python train.py --model="image classifier" --dataset="photos of arthropod specimens (BIOSCAN-5M)" --train_examples=97500 --image_size=32 --crop_scale_min=0.7 --horizontal_flip=true --targets=["family"] --num_classes=218 --arch="pvt" --norm="layernorm_no_bias" --norm_position="pre" --activation="gelu" --mlp_ratio=4 --head_dim=32 --fused_qkv=false --qk_norm=false --layer_scale_init=0.1 --parallel_block=false --inner_norm=false --patch_size=[2, 2] --depths=[5, 5, 5] --widths=[80, 160, 320] --mixing="cutmix" --loss="cross_entropy" --init="kaiming_normal" --residual_init="zero_last" --optimizer="muon" --muon_scale="match_rms_adamw" --lr=0.005 --momentum=0.9 --nesterov=true --orthogonalizer="newton_schulz_5" --adamw_lr_other_params=0.0013 --grad_clip=3.0 --ema_decay=0.995 --steps=12700 --batch_size=64 --epochs=8.3 --lr_schedule="wsd_sqrt" --decay_fraction=0.3 --final_lr_fraction=0 --warmup_steps=250 --weight_decay=0.07 --adamw_weight_decay_other_params=0.05
Rows from block 5 of a small image classifier, named by matrix and row number. Rows with one number belong to one neuron. Each number is 500 + 25 x the weight over its row's rms, rounded and kept within 0 to 999. All counts start at 0. Numbers have three digits each.
After each neuron's rows are labels from the 100 images, of 14976, where the neuron reaches its highest value: "top examples" is what is common among them. Only what is clearly more common there than usual is listed. The data: photos of arthropod specimens (BIOSCAN-5M). In brackets: how many of the 100.
# fc1: MLP up (model.blocks.5.mlp.fc1.weight, 640x160), inputs 0-159
# fc2: MLP down (model.blocks.5.mlp.fc2.weight, 160x640, transposed), outputs 0-159

fc1.484:511529565525520535496534509501479446491473487505467489483489534518462525480495495505481516495494520519473543526453480530513508473462519504516475490511473549492459508504516477512526468496477516505470481507505484466492494512508474483531474500497479542548494506456542515493504494508492475493523534483516520459477501511491487495548529484449483483510507517465544529527505511498511495502466467530514484559468468471528456496491547528542533489509500501481548505462525467496454481488479476
fc2.484:499517518489528495484482513491518513456505506541517500470526478462515524451489507527541483549508507503498508503522513544466507472503501500481557486506488545524492495501497474486517509507559484514475509505544512523512473512505502499527479493466486491508479499522514505528490475466525445490461502527508450492530436538535536515481533495505539493527491459524532466495513544457548508537508544519504541536496539504511488457491498504502511484531447544484515468510489487479511522498507541
top examples: order Hymenoptera (48)

fc1.493:498529478475571500521499494489501523531517517508520497501495495506488489507472511510480483496484475467506519507504494449513541476490528487493562513482514428547487504533491483475522513520516477494459496514460526478470515471504517536482519468503511482512525461482493529470541507496496507468495502509488491497526480517523494476510471519491556482491511442506511535495476497538517472541477483504515459478540510557503522487492436430506489492571520467501510500522490501511529475493504533
fc2.493:527493476527463530485493534506505537503475497544493504534512511471462515554481482459512494517520477510527521440535540551485467484493478470520538466541504513501506490516509519488479495497521511514525497487532506543488496538499529443516483503516441508464513521509526482520477499480511487512490551512514516541519521464491494496522521451493486447519515537448465506492509484499492483478510525467472503480463488434492484484514504543521492471493537508510458513488508520482463494519526515
top examples: order Diptera (61)

fc1.474:550533503523506482498484503517503491453504458476496533514523489500505470487526520458507464472492500505492552547468527534513473477485506540510495485510491474483497502523513470494532499503516495471470526496506561510467511488538489505476490478503445452457462545529505497508485494502543522513491468492487502546513507485522501512473524484529512490508448495505531499486519526451473501465484511558488457515504501479506465453474495467539525501517533531492505498512547543480436507496521504
fc2.474:507457482497523512471496502484533483509527526527508509521499554502494521523535514486477520494489485487518507455500549493487563506508497486495504427493481461495522502496499484498482512477503500521480500489543506482480493533507504473524475481518522528509484451471515457535494498473483473457454504509484467502501533538507534446519520496524490460482533507507528523532545511492517464497518478497477559497525464484498508469517514494541494534518520468493457525466473506453477480521435535
top examples: order Diptera (70)

fc1.422:465487492486520514467436484467478479498463491452445470470495500482540475480481517516517509511491554490476502513480483468538494521546531529526531506480525533515472547496464508505541495524504479459468492485509476493514502512516530502498472539526510469513490496488502530510531516515507445495496520493507531519492482523534506461534482464514497499517488541536471484528494542509500469488523538478520466520547454445490503483514494469465492502478473487465502553510529487495525504488516516
fc2.422:526502511454500502490519510498530482493543539504534458538503510467471526536491529490507520501508498480453494509481509510486536478506503478536499518469501457530489431536505447461560503505494466509473532514493522493521513530478484472498487547507531494521471459479519469530498519506563511520488455491484499531517506502483511507538472529496505486497517490487510522521489464488517475485458451520523468514519516520520515525530504516443519481495519493563488494468506501547535498517466501
top examples: order Diptera (75)

fc1.46:468449467435545508557513470484502499513507494494506541513503511439462510497518481467532501540520498504469549511507468489485505527483486555518494533521476499471479503528471519509509519486520449541475510525507488531525508526486456544509485516476501509512463477494479479505480513464487497505518492465455531500519474491528475512500510519523480481467504549558492492512479538503504525538501469539540488514492506485471509503471487537519516491482495465492486512514555485479498511478524458
fc2.46:499510519530477519508522470489514517499467543504497508570493479500497501517496492496510487464479491513517454509509544526510537498542543510527506530477515543484517506480494512501497490522526489516508474559502495452476492464481495536464497443466483502528476458458462520457490489537475474540490520516461517477474476508474504507492487561502513439545497493493502535517508503519483450504502479476480523493500470501507512464533502460522452516510510525502487521465522541505480548505494480
top examples: order Diptera (78)

fc1.500:526487515511547507528493472527530497474519488445505480483524484510507504501501507524507477498515441485490448510480499479503522522510500530572510484458522451497517479510491535479516526517505480473494540452496475499504514459503517484511533480507486484515495462537498509542490542504533486527537446535486483463490519496451500485526494513448519505469551465507553482530472448526503538507501487471497483478533503491494538533475505477539514494526481471495499516500482492464487510480522529
fc2.500:513512506472499483492498465524516535492504490491520469523515438510539512468452474569537482485502465501479474522523515478520522513532487516558462492463507492528489499502553508476511501478529518471465525524508452493459491437487554525494502492508510496498498511542491535528525520501479516524507515507514497485453489486472544497511530539489506517437523487489521477530502447523498522503498504482541507456494488511506514451473493496506509471524506480526515482509484534486484503457541501
top examples: order Diptera (66)

fc1.326:523492505518507487517459468509516466413512496483541543513538473508538545516500452515485493506538490477487491464506506476516501460513496506500460483487530530478509508521499496507500472488464506530513539511566543490491504520525529507511480464503503511516475493468501527504527456546501456456476527477508484515471465517480468496513497517489529532513512462509479458477525475470492460497566491549522504492539513514522477499510472488491516509556483494519465495502503489481510485502531486
fc2.326:513497497487508473484459494507473476474505501489473501485497468461492494551483499493476484526517460526514526452488517476460546466468496507496477558525457482492503500463519509469491479496490491475538534477479477469506549553508533500517488479536518508488463511500496491513495477486460474434525471512442417475507520489530529527518481528497533510509510499462490491498497494506527511516492509512538471512510521537539474477509515485496510520522460502472492513509496575486483522481511514
top examples: order Hymenoptera (43)

fc1.126:518473487539471506466503482509511477509509515497534469489473482528500534477450502484508511508521523537522500496501487492500518491454509543488471513512491484521509509520519484508510446512541491539497514497488517460475497523510490539533472442505497488534501483505523478515544489487475479488498500477503491487464492501504465507451484485539514457462538538530569499529504519512480508507549500502503473520527489466520512566480497527543522479509484516428519487471526463491474439477478513
fc2.126:519515489480554493532488486451499495465513467473486507534529520496508471504498512512504469525494531529505518494517471492489495511479501506495500464490453472520487499467506518484535538499521501479547514469515492462502506462502528499506490486548498515537494477515538563526516533474466499527521533502485496432499525510506491505520524458533510494533540492486519498457495521465520461505485464526500526572482437477527486477458500501505519522496452484512519456505530510481482457526504484
top examples: order Hymenoptera (52)

fc1.394:491517489505553527544483481511493471488494497457533508512522505519512531494480500529487484541519497548535496528486502501539488440505461506461506523514458476485452522522529511485492487531495467496481485505506525520504509489502510493505460473457475482515507521496529498520476480518496524509479514474536448430514406457503506477488534536519500465501502532479493528509507462508473505526524522497502551465529502511530478521484535518499487476538511508487497531532488454490505509486504534
fc2.394:511474511511539542523497456460513536501504491506498568464471532516516470512528465500542531494507485564540524482475482488531465509466503498482496501457551526521461517519509487491484518525481490465527476466485478505463552481506522481521487514549531499480509465470542501473495531495530491483486489470525475491552523514513487484541505512466531505483478490514478510494514481500505461532498482510524486519509493483472526503529516548497496536480506494513484475519440479472483528503484539
top examples: order Hymenoptera (56)

fc1.539:534509527523457504520468458483472543480449522455521521516542517460496478509523471518536495493575469541519510522484518504471506499520479498463499524484499504482458523523500496498438458491493515534547493505469492476489502495492476516481440499455491521518512471483486507522505505536484504506479505492487481503507488524495493487507535524488523512531502537459489524550502531481521466507513518492512558528525532511526510492498512501476492491508507517527522498477475447437499500452492467
fc2.539:495463546512466504515485522517444488477493527499500470513544541475536515473496525531522483479521474522487489491493510495527495512494469510473527546471511540477499504522552536480454496518479474554522482437481512473514509466504535520474511464466484533444521475494498469501511486484478468516480551515511480461476508479495472538478527487497526511458485501486469530528503546526526444515469520476482489530504506507501471505476493497494489521480504535519530481488483468457478519511511492
top examples: order Hymenoptera (53)

fc1.249:527459523480519496516517512474467449489517484505486505503529513470490478523535492553457518529523455508469491454531509470485504489467494483513521497509524521494476466483539527510521527472508500468510479486485466507471524478514473505524467517487497505454499487536497471502548498496496520559507529513504490463500515487490509505537444507492521494526499457443495532491530496496531511534545544533520466475519509498495513464463511516521523510544557473534519489494462463485528513461510507
fc2.249:493532528484509477499499525491503490491454508521487493497516516519482483473486513489542488486512473468501491482510577545500515495519532497494481511516480508478479555512515511490493493490486533483481486486506515528510547503482521510484495504498505493514479496466482502465483476453522454518551502506490452517512512531490482475475502471474478494513523480468555490505551484518494509512530517507557525508492516483504507565466508503489541450490490526448513470451561492463427482533530513
top examples: order Coleoptera (73)

fc1.270:497469561509477468448510478530488480539480483538487460498483483452488494513441531462519482494490519504479498482502450522466505481520513518503475483499481490523500493521490500477516514498538509476481519515495497534488526458543514514471531560527478493490518506502476517462514510493500481488527512589462509470524481515484529514511528516484492492474512472500524554512508499543499518516507533532475485508493537502490492478454494510444512488500486490549505527464498514473521492480553468
fc2.270:494536494498512491514497482509511512472532492497469515535491522482492517470528498519477461495515424538517516473514500493489472490516519452495464513501499469524504512489514515479501432465495485492518522522488508442490475513516491463539481498488515496489461508503516521476500496503463528497497473487461499451490527433532478499428532487469534547480495528513461514566509481477529531496472527491526476463508517496476512517505460466503520526511500526467501527512504486502505531480480553
top examples: order Hymenoptera (42); order Coleoptera (41)

fc1.49:539521503482532465472487478507524487487469528495479497463488507463485488484507498483522514529514563504512503473530548488478464498500501489507498478546492492561529473424509451464475493485506486469503484507509483513531553541494506516516522468485496494525472478497475513478491469469505510505490527467497478513499496528527532481537505528496497542479462504511497502535521455507439506531500469525494488529526498536495516493510499515475462529523526560442522478481500498490502532537504464
fc2.49:493476521466546512488523514535461509517489480528555476514519477466521444498506546505499546519498491528500527508480492483489517505485511482526498448493519499496552514508502491464505487535494508458509494500466500505527484468530485481512500502478478534458478488496464505537484505492515488496523502485521475474521483500476538492515485531545488540524500505507521488521522486538560505484564495519429500497529551507481450484522474485473462508519507526516523526497494465467498518548535457
top examples: order Coleoptera (44)

fc1.236:495518478498495506496500488475482494492502547490482473461505503536542538513486499506486511452467527508516506478535486472499530517510516511537514481551515507523471457479478488515531574500508458505475580504526502462540527505543486495556487525552499511509535502541500477515468504462507476472504478495520447520499454509501519502504469489509516484470520448514492478466552503497479500519488488480513518466546488481537507509502486478460509504450496491483514520502495477521510470470488485
fc2.236:487501555485491514510491501474508461495543527533489486462497505508466531556469504514486476463479447509446512484563482509503504493496506497544514484514475493476521482497457432488577546499488474517496512484494519505521548506515492539505501516499495511519508501514494506522498521512487485489480500506537488510499515469482515544527476508492486411462511513534505490520463470451458528493484497493531483515524519506531509505525508498468492482462471475552503523477492505481521509485497499
top examples: order Diptera (72); family Drosophilidae (31)

fc1.259:495480501495454504452493474490488491520504529485500505497483500496496505532533504491488500512488516498457511472485508486485547524525492548488481484518543544458504492523481460466488515468505460530523513526532472467532502512494487525502469503490461518475524556517472487465531528483525468518510500483524496499521539498499452487531522506497473510487501514471545497491545517523503438455432526523472474538494491492515459507533488497531496531506533429513496521495514538480519540472518506
fc2.259:520493528520498531490468484536507492443529533512517525458487492484533538457500501521521504516499497560451505529516509484491527486525456518498498481524519573503475497513494484512501505536508518513526501464509516524460542483524441502490456482497525512506517517512496468564496484522442477498519491444529483469493524487516491498496477479443543489510481511484494517557503481464472505518488512460468474482472474505520501484511492523499513523482536465557489487484500493491496503479502518
top examples: order Hymenoptera (45)