Weights of a small image classifier.
Model: 8.51M parameters, 32-pixel images, arch pvt, patch size [2, 2], depths [5, 5, 5].
Training: muon at rate 0.005, 12700 steps, batches of 64, held-out accuracy 57%.
Data: trained on photos of arthropod specimens (BIOSCAN-5M), 8.3 epochs.
Rows from block 5 of a small image classifier, named by matrix and row number. Rows with one number belong to one neuron. Each number is 128 + 24 x the weight over its row's rms, rounded and kept within 0 to 255. All counts start at 0. Numbers have three digits each.
After each neuron's rows are labels from the 100 images, of 14976, where the neuron reaches its highest value: "responds to" is what is common among them. Only what is clearly more common there than usual is listed. The data: photos of arthropod specimens (BIOSCAN-5M).
# fc1: MLP up (model.blocks.5.mlp.fc1.weight, 640x160), inputs 0-159
# fc2: MLP down (model.blocks.5.mlp.fc2.weight, 160x640, transposed), outputs 0-159

fc1.548:159166142112132120153114104120140114177155116119129107132119156114116112101174140159141112135087110129147117114146158062151135162130145127114116089107111113123097110139101124134183158140191151176122161135133092095120127127125129130126097164134131132100130157161143135130150145120100126119098111104126167116127158132163111085086113162124192154096127160122122143106127114128158130118129118090155102163082154076100123112150081105161145128149149112110103090136130127113101145111137153
fc2.548:127091200143123137071139163118109120110094077130164163138140181150147127130144126122142109141118144132123110188138148162115145107150107115129121125153141098102132145112100116141087132128138087142086075106091146142143117128110115108144116114125130144122155141127179119111140123115162117148112125107146127124106131125126121131191154149107109127139097122153150133167120123132094126099082122141140168124101140135123173110077166133111111160100097156125172186094142117145158112148119128
responds to: order Hymenoptera

fc1.238:074162124101149098119125085109156148105113135173137137144184103171112109129131157149141148068117108148166151167079141138083145133132140108144148109138123068088138151146089117121140090129146097104132135174122118137133115125141132153117144111123119130124105157135150119099173114092163110111162071160132138166126128096127143153130164109118127117157155101149122094082126120097105140110177135126128135113164116135159082115151117107142128125115139121129139176145110126108153126128109144
fc2.238:089130130079110098136128112160151132107118144174151125117106137109108120099125125123149154096158140158092163156140147159086106126114133146138117129129145107104169149143108118118109133108157120139106114143100113137180125108108140181152121113119139090129108132128139185115135150101133139141115128161074143114113196139159102093151163120133115156137131095158141131086131084146124144099135120127121110095148106147123122117143098147173137109119101087092177145149156117128143098051115143
responds to: order Coleoptera

fc1.399:083098130075123134179147149134119117166126108119171134117149125110135100134131141140096096131156106061139105169117101162145130119163122112145122140128105132162126133144160134129113129174093142112126121134135115100112133122135114106128120180125130129101089142135111123110126135123145167100094121107139172117142133101143141138082104168113113160135152089120085171132103108124151179128126132109114136111150121131112134096186160092105120137131156181103147121172119153096141081087167108
fc2.399:169144117152122121097098136117101144095116130169143113106103140148168163134147149142169158121134135125113138092146117111135162141114096110145153129164127166130135120136134178139147143120163157112167126141110140143151126103124109125150086101135121144182173099129110124142125114164102128129101089081100091097140156117109088132174141073117149089108117139152116118097128151112119093136145172148148107114117118144141095116142076139164163096117135116148078117107093128149154114153097088
responds to: order Diptera

fc1.569:139121109063153139141145116143126135176140105109113136121103153151063116116139140076142116104133126118120160144148106143149152140125124145163122121094107114112112157111159143139189167166111096163099143139158130143103163111133107157155091112129184122118086165126154143123104149098131100114080131120082172141151122124089124077144101101136113099143127133112094139119130118088123161146156122139154135141121123155099135111095117154174163107161100108092152134111134153143135129126116130
fc2.569:168160150164111140129159127139106173094106134134124125143107112104125123125113102169118100100123165134146123135096140123133156140133134123134131132155111113098157106145113144153103098100143140137097184107113144080121127122140115119052130110098100129137160056104098127101124104133135122168124147117148090097139107111127094141128107123110170125138121108079158134129175125145208123135139146084119131151125103127126110171118119094107087143158139127144116114123151182120123163117139164
responds to: order Hymenoptera

fc1.192:166141096104096144110116121142141141133098090156132124078103116105089103153130104088159112117141125167165150119125144101131128148157166162097077143086134165098135129130132100158118113113098111112111139135090144093103115142146150148109101075092118141164103137090118144100098139158130124161138141130122151095120135118146103147135184107134152094115147106132094116115131091085123115170150137137183149134094103134132157118153157151175141135145166146149116181138143096124128137125119136
fc2.192:155113108214122189140109118163120086133120150148135135140125136118119113110146132133123125139146143138137122120145100143186122080124152160104129145122126116122121125147131109178086132092072119145104158125101122127096101156098143138090131096134099107136194097109124152118134131109099127148125151123121180084089114116070121142159138130137166149125139161121128160104127139128149109099111122130149119095154120139130077119132133124090172119141131107167081106148151106130133157117141147
responds to: order Hymenoptera

fc1.290:145118108141153133167124139152107116158104127119156133116174069087108130149121075141114115097131135155136110151110156132118147079116109117077146134140133160113128170131144130180093090144161108103123099143099140131078127152107117142134144154120177115151108151104132093150089132125124165139100153135114122170125105161143107098117169108116107095172106085110096150177180097099152159123140131114159154143116110157100134128122126117148104092138153132106112150144129124111135125126163122
fc2.290:105168092142117189155080111105097132113116143143105090121095123147129092139130137134100158146154108142133099125138143097129176121124101113088141123122127117143154140176121121117110145145133091103123121109088133127162141130143119143176141104131139110155136120139139119127127178107130072117140112155129127131159162144177135114184142137131165096088169130100128131120088101139133083156190090115131119128135119133102128101129091123117148175081159103121162106105112126097155119117163128
responds to: order Hymenoptera

fc1.600:121084098135110091106129086116119088139139167170149103098092110119117165160158110122119168123073138140108105146168130154149152123138121149107140130108109166136151110107142141123146104139117130104159091121132139133112126137141138117129146170148145129127129152088149116111151110124110115138139120153130134116183137111148120135120194180120129137147123127129111125170080093113117118114162113113135121133146172123109161155037166130111107126167158108138103122101095102096141100168118108
fc2.600:152104171109106112122128132172121103171128105141157129092088120148123132177089099112151137134106112134095105169156153159149088161088174138133127114087144119110127099152114088159169127137103161100136141142104135169091104139163154066127159124138147100123152140117111115115127114163171137099174112124102149130115122161111135106136137158105125143156116117136127125113104131109143156149087114153118085116122135154125143099096149079158138126105158123139122140142109133172158136124104168
responds to: order Diptera

fc1.529:130099155113110130092128138115137143155115133115128133105145132128146140143067177135118119145108091117161159125165166147141097125140115151150101133118155092114114125108151147123097175179095158140152142102128139147177138131124165086080118088151078133132120097145122143151091108159168109121127166122102149167100142153141108115105112112156145146136158159139072124142136113098113144132121141113124126107110122126105104121108112144130157125103093055137152122130128110092163179143150094
fc2.529:153117144092143096112155127125146120163168108109143107134137153111097114119109136114104102133093134124090119131149160116147117129140174124163092148114089127194113122130098095121122126094130119163077097127098160111150118122133129147144120129147166163131109127121072142147124143160207136155078160088091122130161149170132121123145176099171119105145126147100129095139153116145133166144133133172142141119140145131140123114114143160148105108140146078112094140132120154114129171126108126
responds to: order Coleoptera; family Throscidae

fc1.298:122125141122108173148110151138111146133165146142152157149165135130095133178128125136117119107100123109125127141094129105153190115084142080082121122118117111107135107142072161133120141160164105130148091143137125115116180131120124124134121169129125129160103109144118138095119127082127126126099139109142085122117133124143136106090068148116182119162125097117105181116118145144148143194122136127116102108123107172099104103159124085161126152123130136157127147090121138108128156072128116
fc2.298:199161126165147098178111146120117128150132122111104106175100124114119132175118127131104155109164111113156142074109147112112132159124124081126131145154117096138139112132152181129114122140164102122114105113112082126140110117124112110160098127130094144099092099110134099162136122142112097118108096163156110163136119120141116146135168145150115084113115156177090068104137126115126130121129126163132115101121119167156122148118108156140164143150140137098154106151147136150177082147139144
responds to: order Coleoptera

fc1.421:126128107149172143155140119124152108136117149160136142113123113177161137150171101136153115192151114058104154123125162105095148136154125124144134108109131071140090112107122118119131171156128102137105157109134132074154159124168123138128171118154157120106108112147112124130122152086095086134177119115135138114121117156155091109104126137117152124145110129106084130155132116162123131160131100097139130121155102146130139096170101134123100153116101128121144106100179092141141153074146120
fc2.421:130087148095149128082142102116166149129112113149120115048150138129173133117165143125108171137132119134135115126135114127134056104132133113131133112161154184164148123136114101108153126111105100120082100108143118133141126146162105192159108141113067103140149112125081146153109080139106137144079100160128170136137158130133130132128140141135142163103131103121136129105148137106155134121111143111133102120132164130127122157163149161107093104159141126165156136157166111138117144116123153
responds to: order Diptera

fc1.435:151138162152145136125140100116116087138141124145075056124167073150124153175095142136129123126126134105151110070091184130108157128133103106095108079161122123130127147126125070122106150116100117134119107129126109178162130106141113130103141148136120171156124126129135105122163144157144161156139130104121116163163105128126132141102141151131130136107135166096159157113113166102099130159137136126152152109163108134080143149080156143131130122154098135096154161109097118149114128141101137
fc2.435:144132128139175113101145111146103114147111120115137120125119135150168099140097078130106112136102144081157132132118055075149107157119137146144070109126076129108176092122126127157128129141102094132176133144121162155171104109123143121156142143133123108156154125161073126138118157137127149131112184117116102107092175115133126122115134100165117098149130123102109134111111154116118171117125188134130131093119133103101118140094144149154109154091109123087105130143125152126108129105125100
responds to: order Coleoptera

fc1.591:127143143145127104086143137129144117140123145117145146139157136089150138141109119126120134071117104159112105134113114107090099105143105143108110109108125136127144156131125144129098089137089180106108130153105150124091101153130123156138140115136131130107132135157158169108132104102139113071140121121149102145099181188094142161159130091089131120172103151147136112103123173179110108149104153091149166124119140087088147118138184133135137105105133087133143153144142124086098174137154162
fc2.591:129117124088176093158121137150102151085147094140095155076115142116103135139115164143139135164137118133127170102112126162123191136077169129080090139108110132168102123115093114134122129131096086141176142100176116147106136165137117155107066135148119109117119114089115145150110124133114139106146140096106110150144160104147120133118120138170129117109157143123148123169170108109102106173101160167114121139117131143114162131145150080136133129136142146147123086116122129140129107146127095
responds to: order Hymenoptera

fc1.66:114117149130124131155152128110153121129144125122129113184145142132130171123117130126117158138143137161143138098119133139120084119077114152092096106146143088106092136182152143146164098113108166094094081159101180146096089153127179121164122122131156127119142093101167124109112082126141143140151063110141129092133133135118158148168152097118115105151100145097135075098136117117110146145128127116136146141152147112107144127120174130117118128133159138137102125129093084084126122136118177
fc2.66:134103108158153151120136135148094121111148114154103192158142105094145129177144158131188105115163126129129163101150096074115120116104116122080095142118166165166112083130101155126116139133169120142141145122138090133129146154116156155112120089127125093142154116148116098109120146102134121126134107117176143158085077133139153140134133119119174125119101124147121137101090118109135060125146144118124112107160105129120143132129125152136069098157147121136150134156123159128106117163090124
responds to: order Hymenoptera

fc1.582:114137123164104130158127169143108123062146117099119140110160128118135141114170129115115116131141116142104126142147130135148128094138122085168153181144135144119144119111131129130141130102139130131125110120136133079143167157123122081113132148112068171140165134092124108084160117140183080142188150108138148054088109105122148084133145099155157151144111105166115131092128143139127104108125130132100142145086124117144114140134179135125111146125122153161083126098124161131112105149137134
fc2.582:114132148178090114098099126111141137088152095143105120121118120089110135120135148199130071096135126131133134123100152121150160133129139140182094150178111157116124134162104113099114157129161166093112159146144121123117139139139097133132131120098052181135159111094138138124126101137156125151141174128144091126097136143129140154128101113142138133106120146113156094150097131134162149105153136169150132179092139129147095153147113159102104123136133156136102128125113146134082170133140147
responds to: order Hymenoptera

fc1.139:115163134149103142129088094100144107109152105096139166106112145147127079114132148140116124101106146132156165121092144146158127154152128086145125129181125112136137143167110122118113133125136145138129157161112106121143140136132092109151143138119152110142129153153142145136105131108129138131145137097113145121144124119090155149133199139082121100131092147162120074108124180144115101166152093105108098146080115103126136144161134129125113091108107127199114113120063130170082136166112140
fc2.139:131149150077145155105127139189142114088142101153122121072153076127121119154122111128170129176160157141122132120147109109122149123136165100121094086153122124114146160121122147102134111114139105124171134146144108104135144132130125143156116112132131102121092097091131160118133138159117137110144129156078116114212184125166144093111136124147153099142147144142176161109113130099110126168120132153114126118114122101133128064137115128149144113130086098152110108103156126099100136111113152
responds to: order Hymenoptera

fc1.283:162109142117085132119125110154142138122117167106175170154068103131131160124094124134095147147123083097135118094144163177156091147125141108113129144105136166153145106153119127191133117131101109114131137125125101143097116101145152108121116095138108123140142174127128101109117106159087143139131158175129105130152127120141113142132156104097132129186125144164074136059101106094148148168101137131131100166120121139107137129153121111097088127165140150154131113109118124129124106135168117
fc2.283:153108143126119121167171118144144110148128123128097100135113114131167160140122126178115181148097133088124126094144150169123128129129182084117109120132099146182145123131115139118146148160124089119143169081088143108124132085125114154146127094160148111136152167081113144145133107119156131127142137124117145144105150147072132101110137118111120128125145141101117111131148082115153123122115122139068081096123117084161139125119116105115115162169151164123124133139120157060121167156152133
responds to: order Diptera

fc1.112:122134108153099104107128081154070146108117140133123069125159139110100105122135141145112093132055155166126147141159128105071162111148139166116150171146120125097139141093090121120122136103096126128156106142140126125112088167140153120108101111098126144122133144141152113171121117184068111156159127106150120089156134136104143142127136170134100133117172108138143125150111100135118131108118148155120125151106086123133146128123140163132120193119159108125125122146128119154092154139147163
fc2.112:127099094094123142137136159108162118147187146149153181147145132140125105128158181127107132096159078082101130133132149114148104135109091125123108177142155151139146104129115114104123117135098128145114115139127133070108146142110135149118106122121115107124114155147140151099131198132126130088124146126137124132118141088141098130086117105139158119130138161127136143125106105171138129115105124058114127123170084129084104116145144118100140142121125139121130111142152146125113028124110146
responds to: order Coleoptera

fc1.370:057142126123141106145118113162151096124094138143139133135143141123143119125170145154147144128085068153130139111103117123161152120133157110159170154123134138107123130099159099115109114154116125146120121163151127112164127081109138118122125160143074102127105123169166195118132124088107114150126111116187152084120160090111137117097097124156128092102126165137135167139119112111131099151120125107127103152144128157174124122160125109094136140109113124084152130174111130141074115149145125
fc2.370:130143104111098111148143126139104134116080144131118134139154135132136125166146112159108118112112130192074097106093126130093105152134114124149112134093126100133095181097150131160138161110154133149089159112124166124114128162111153135138134137076125121142116159122110091129128106109156096152054090170144121157106098156103104112105121110138100153137134107155143124084137131097145144106105137133153158139098145130119171145146146160183143101116141162072150130147129118133130149148168116
responds to: order Coleoptera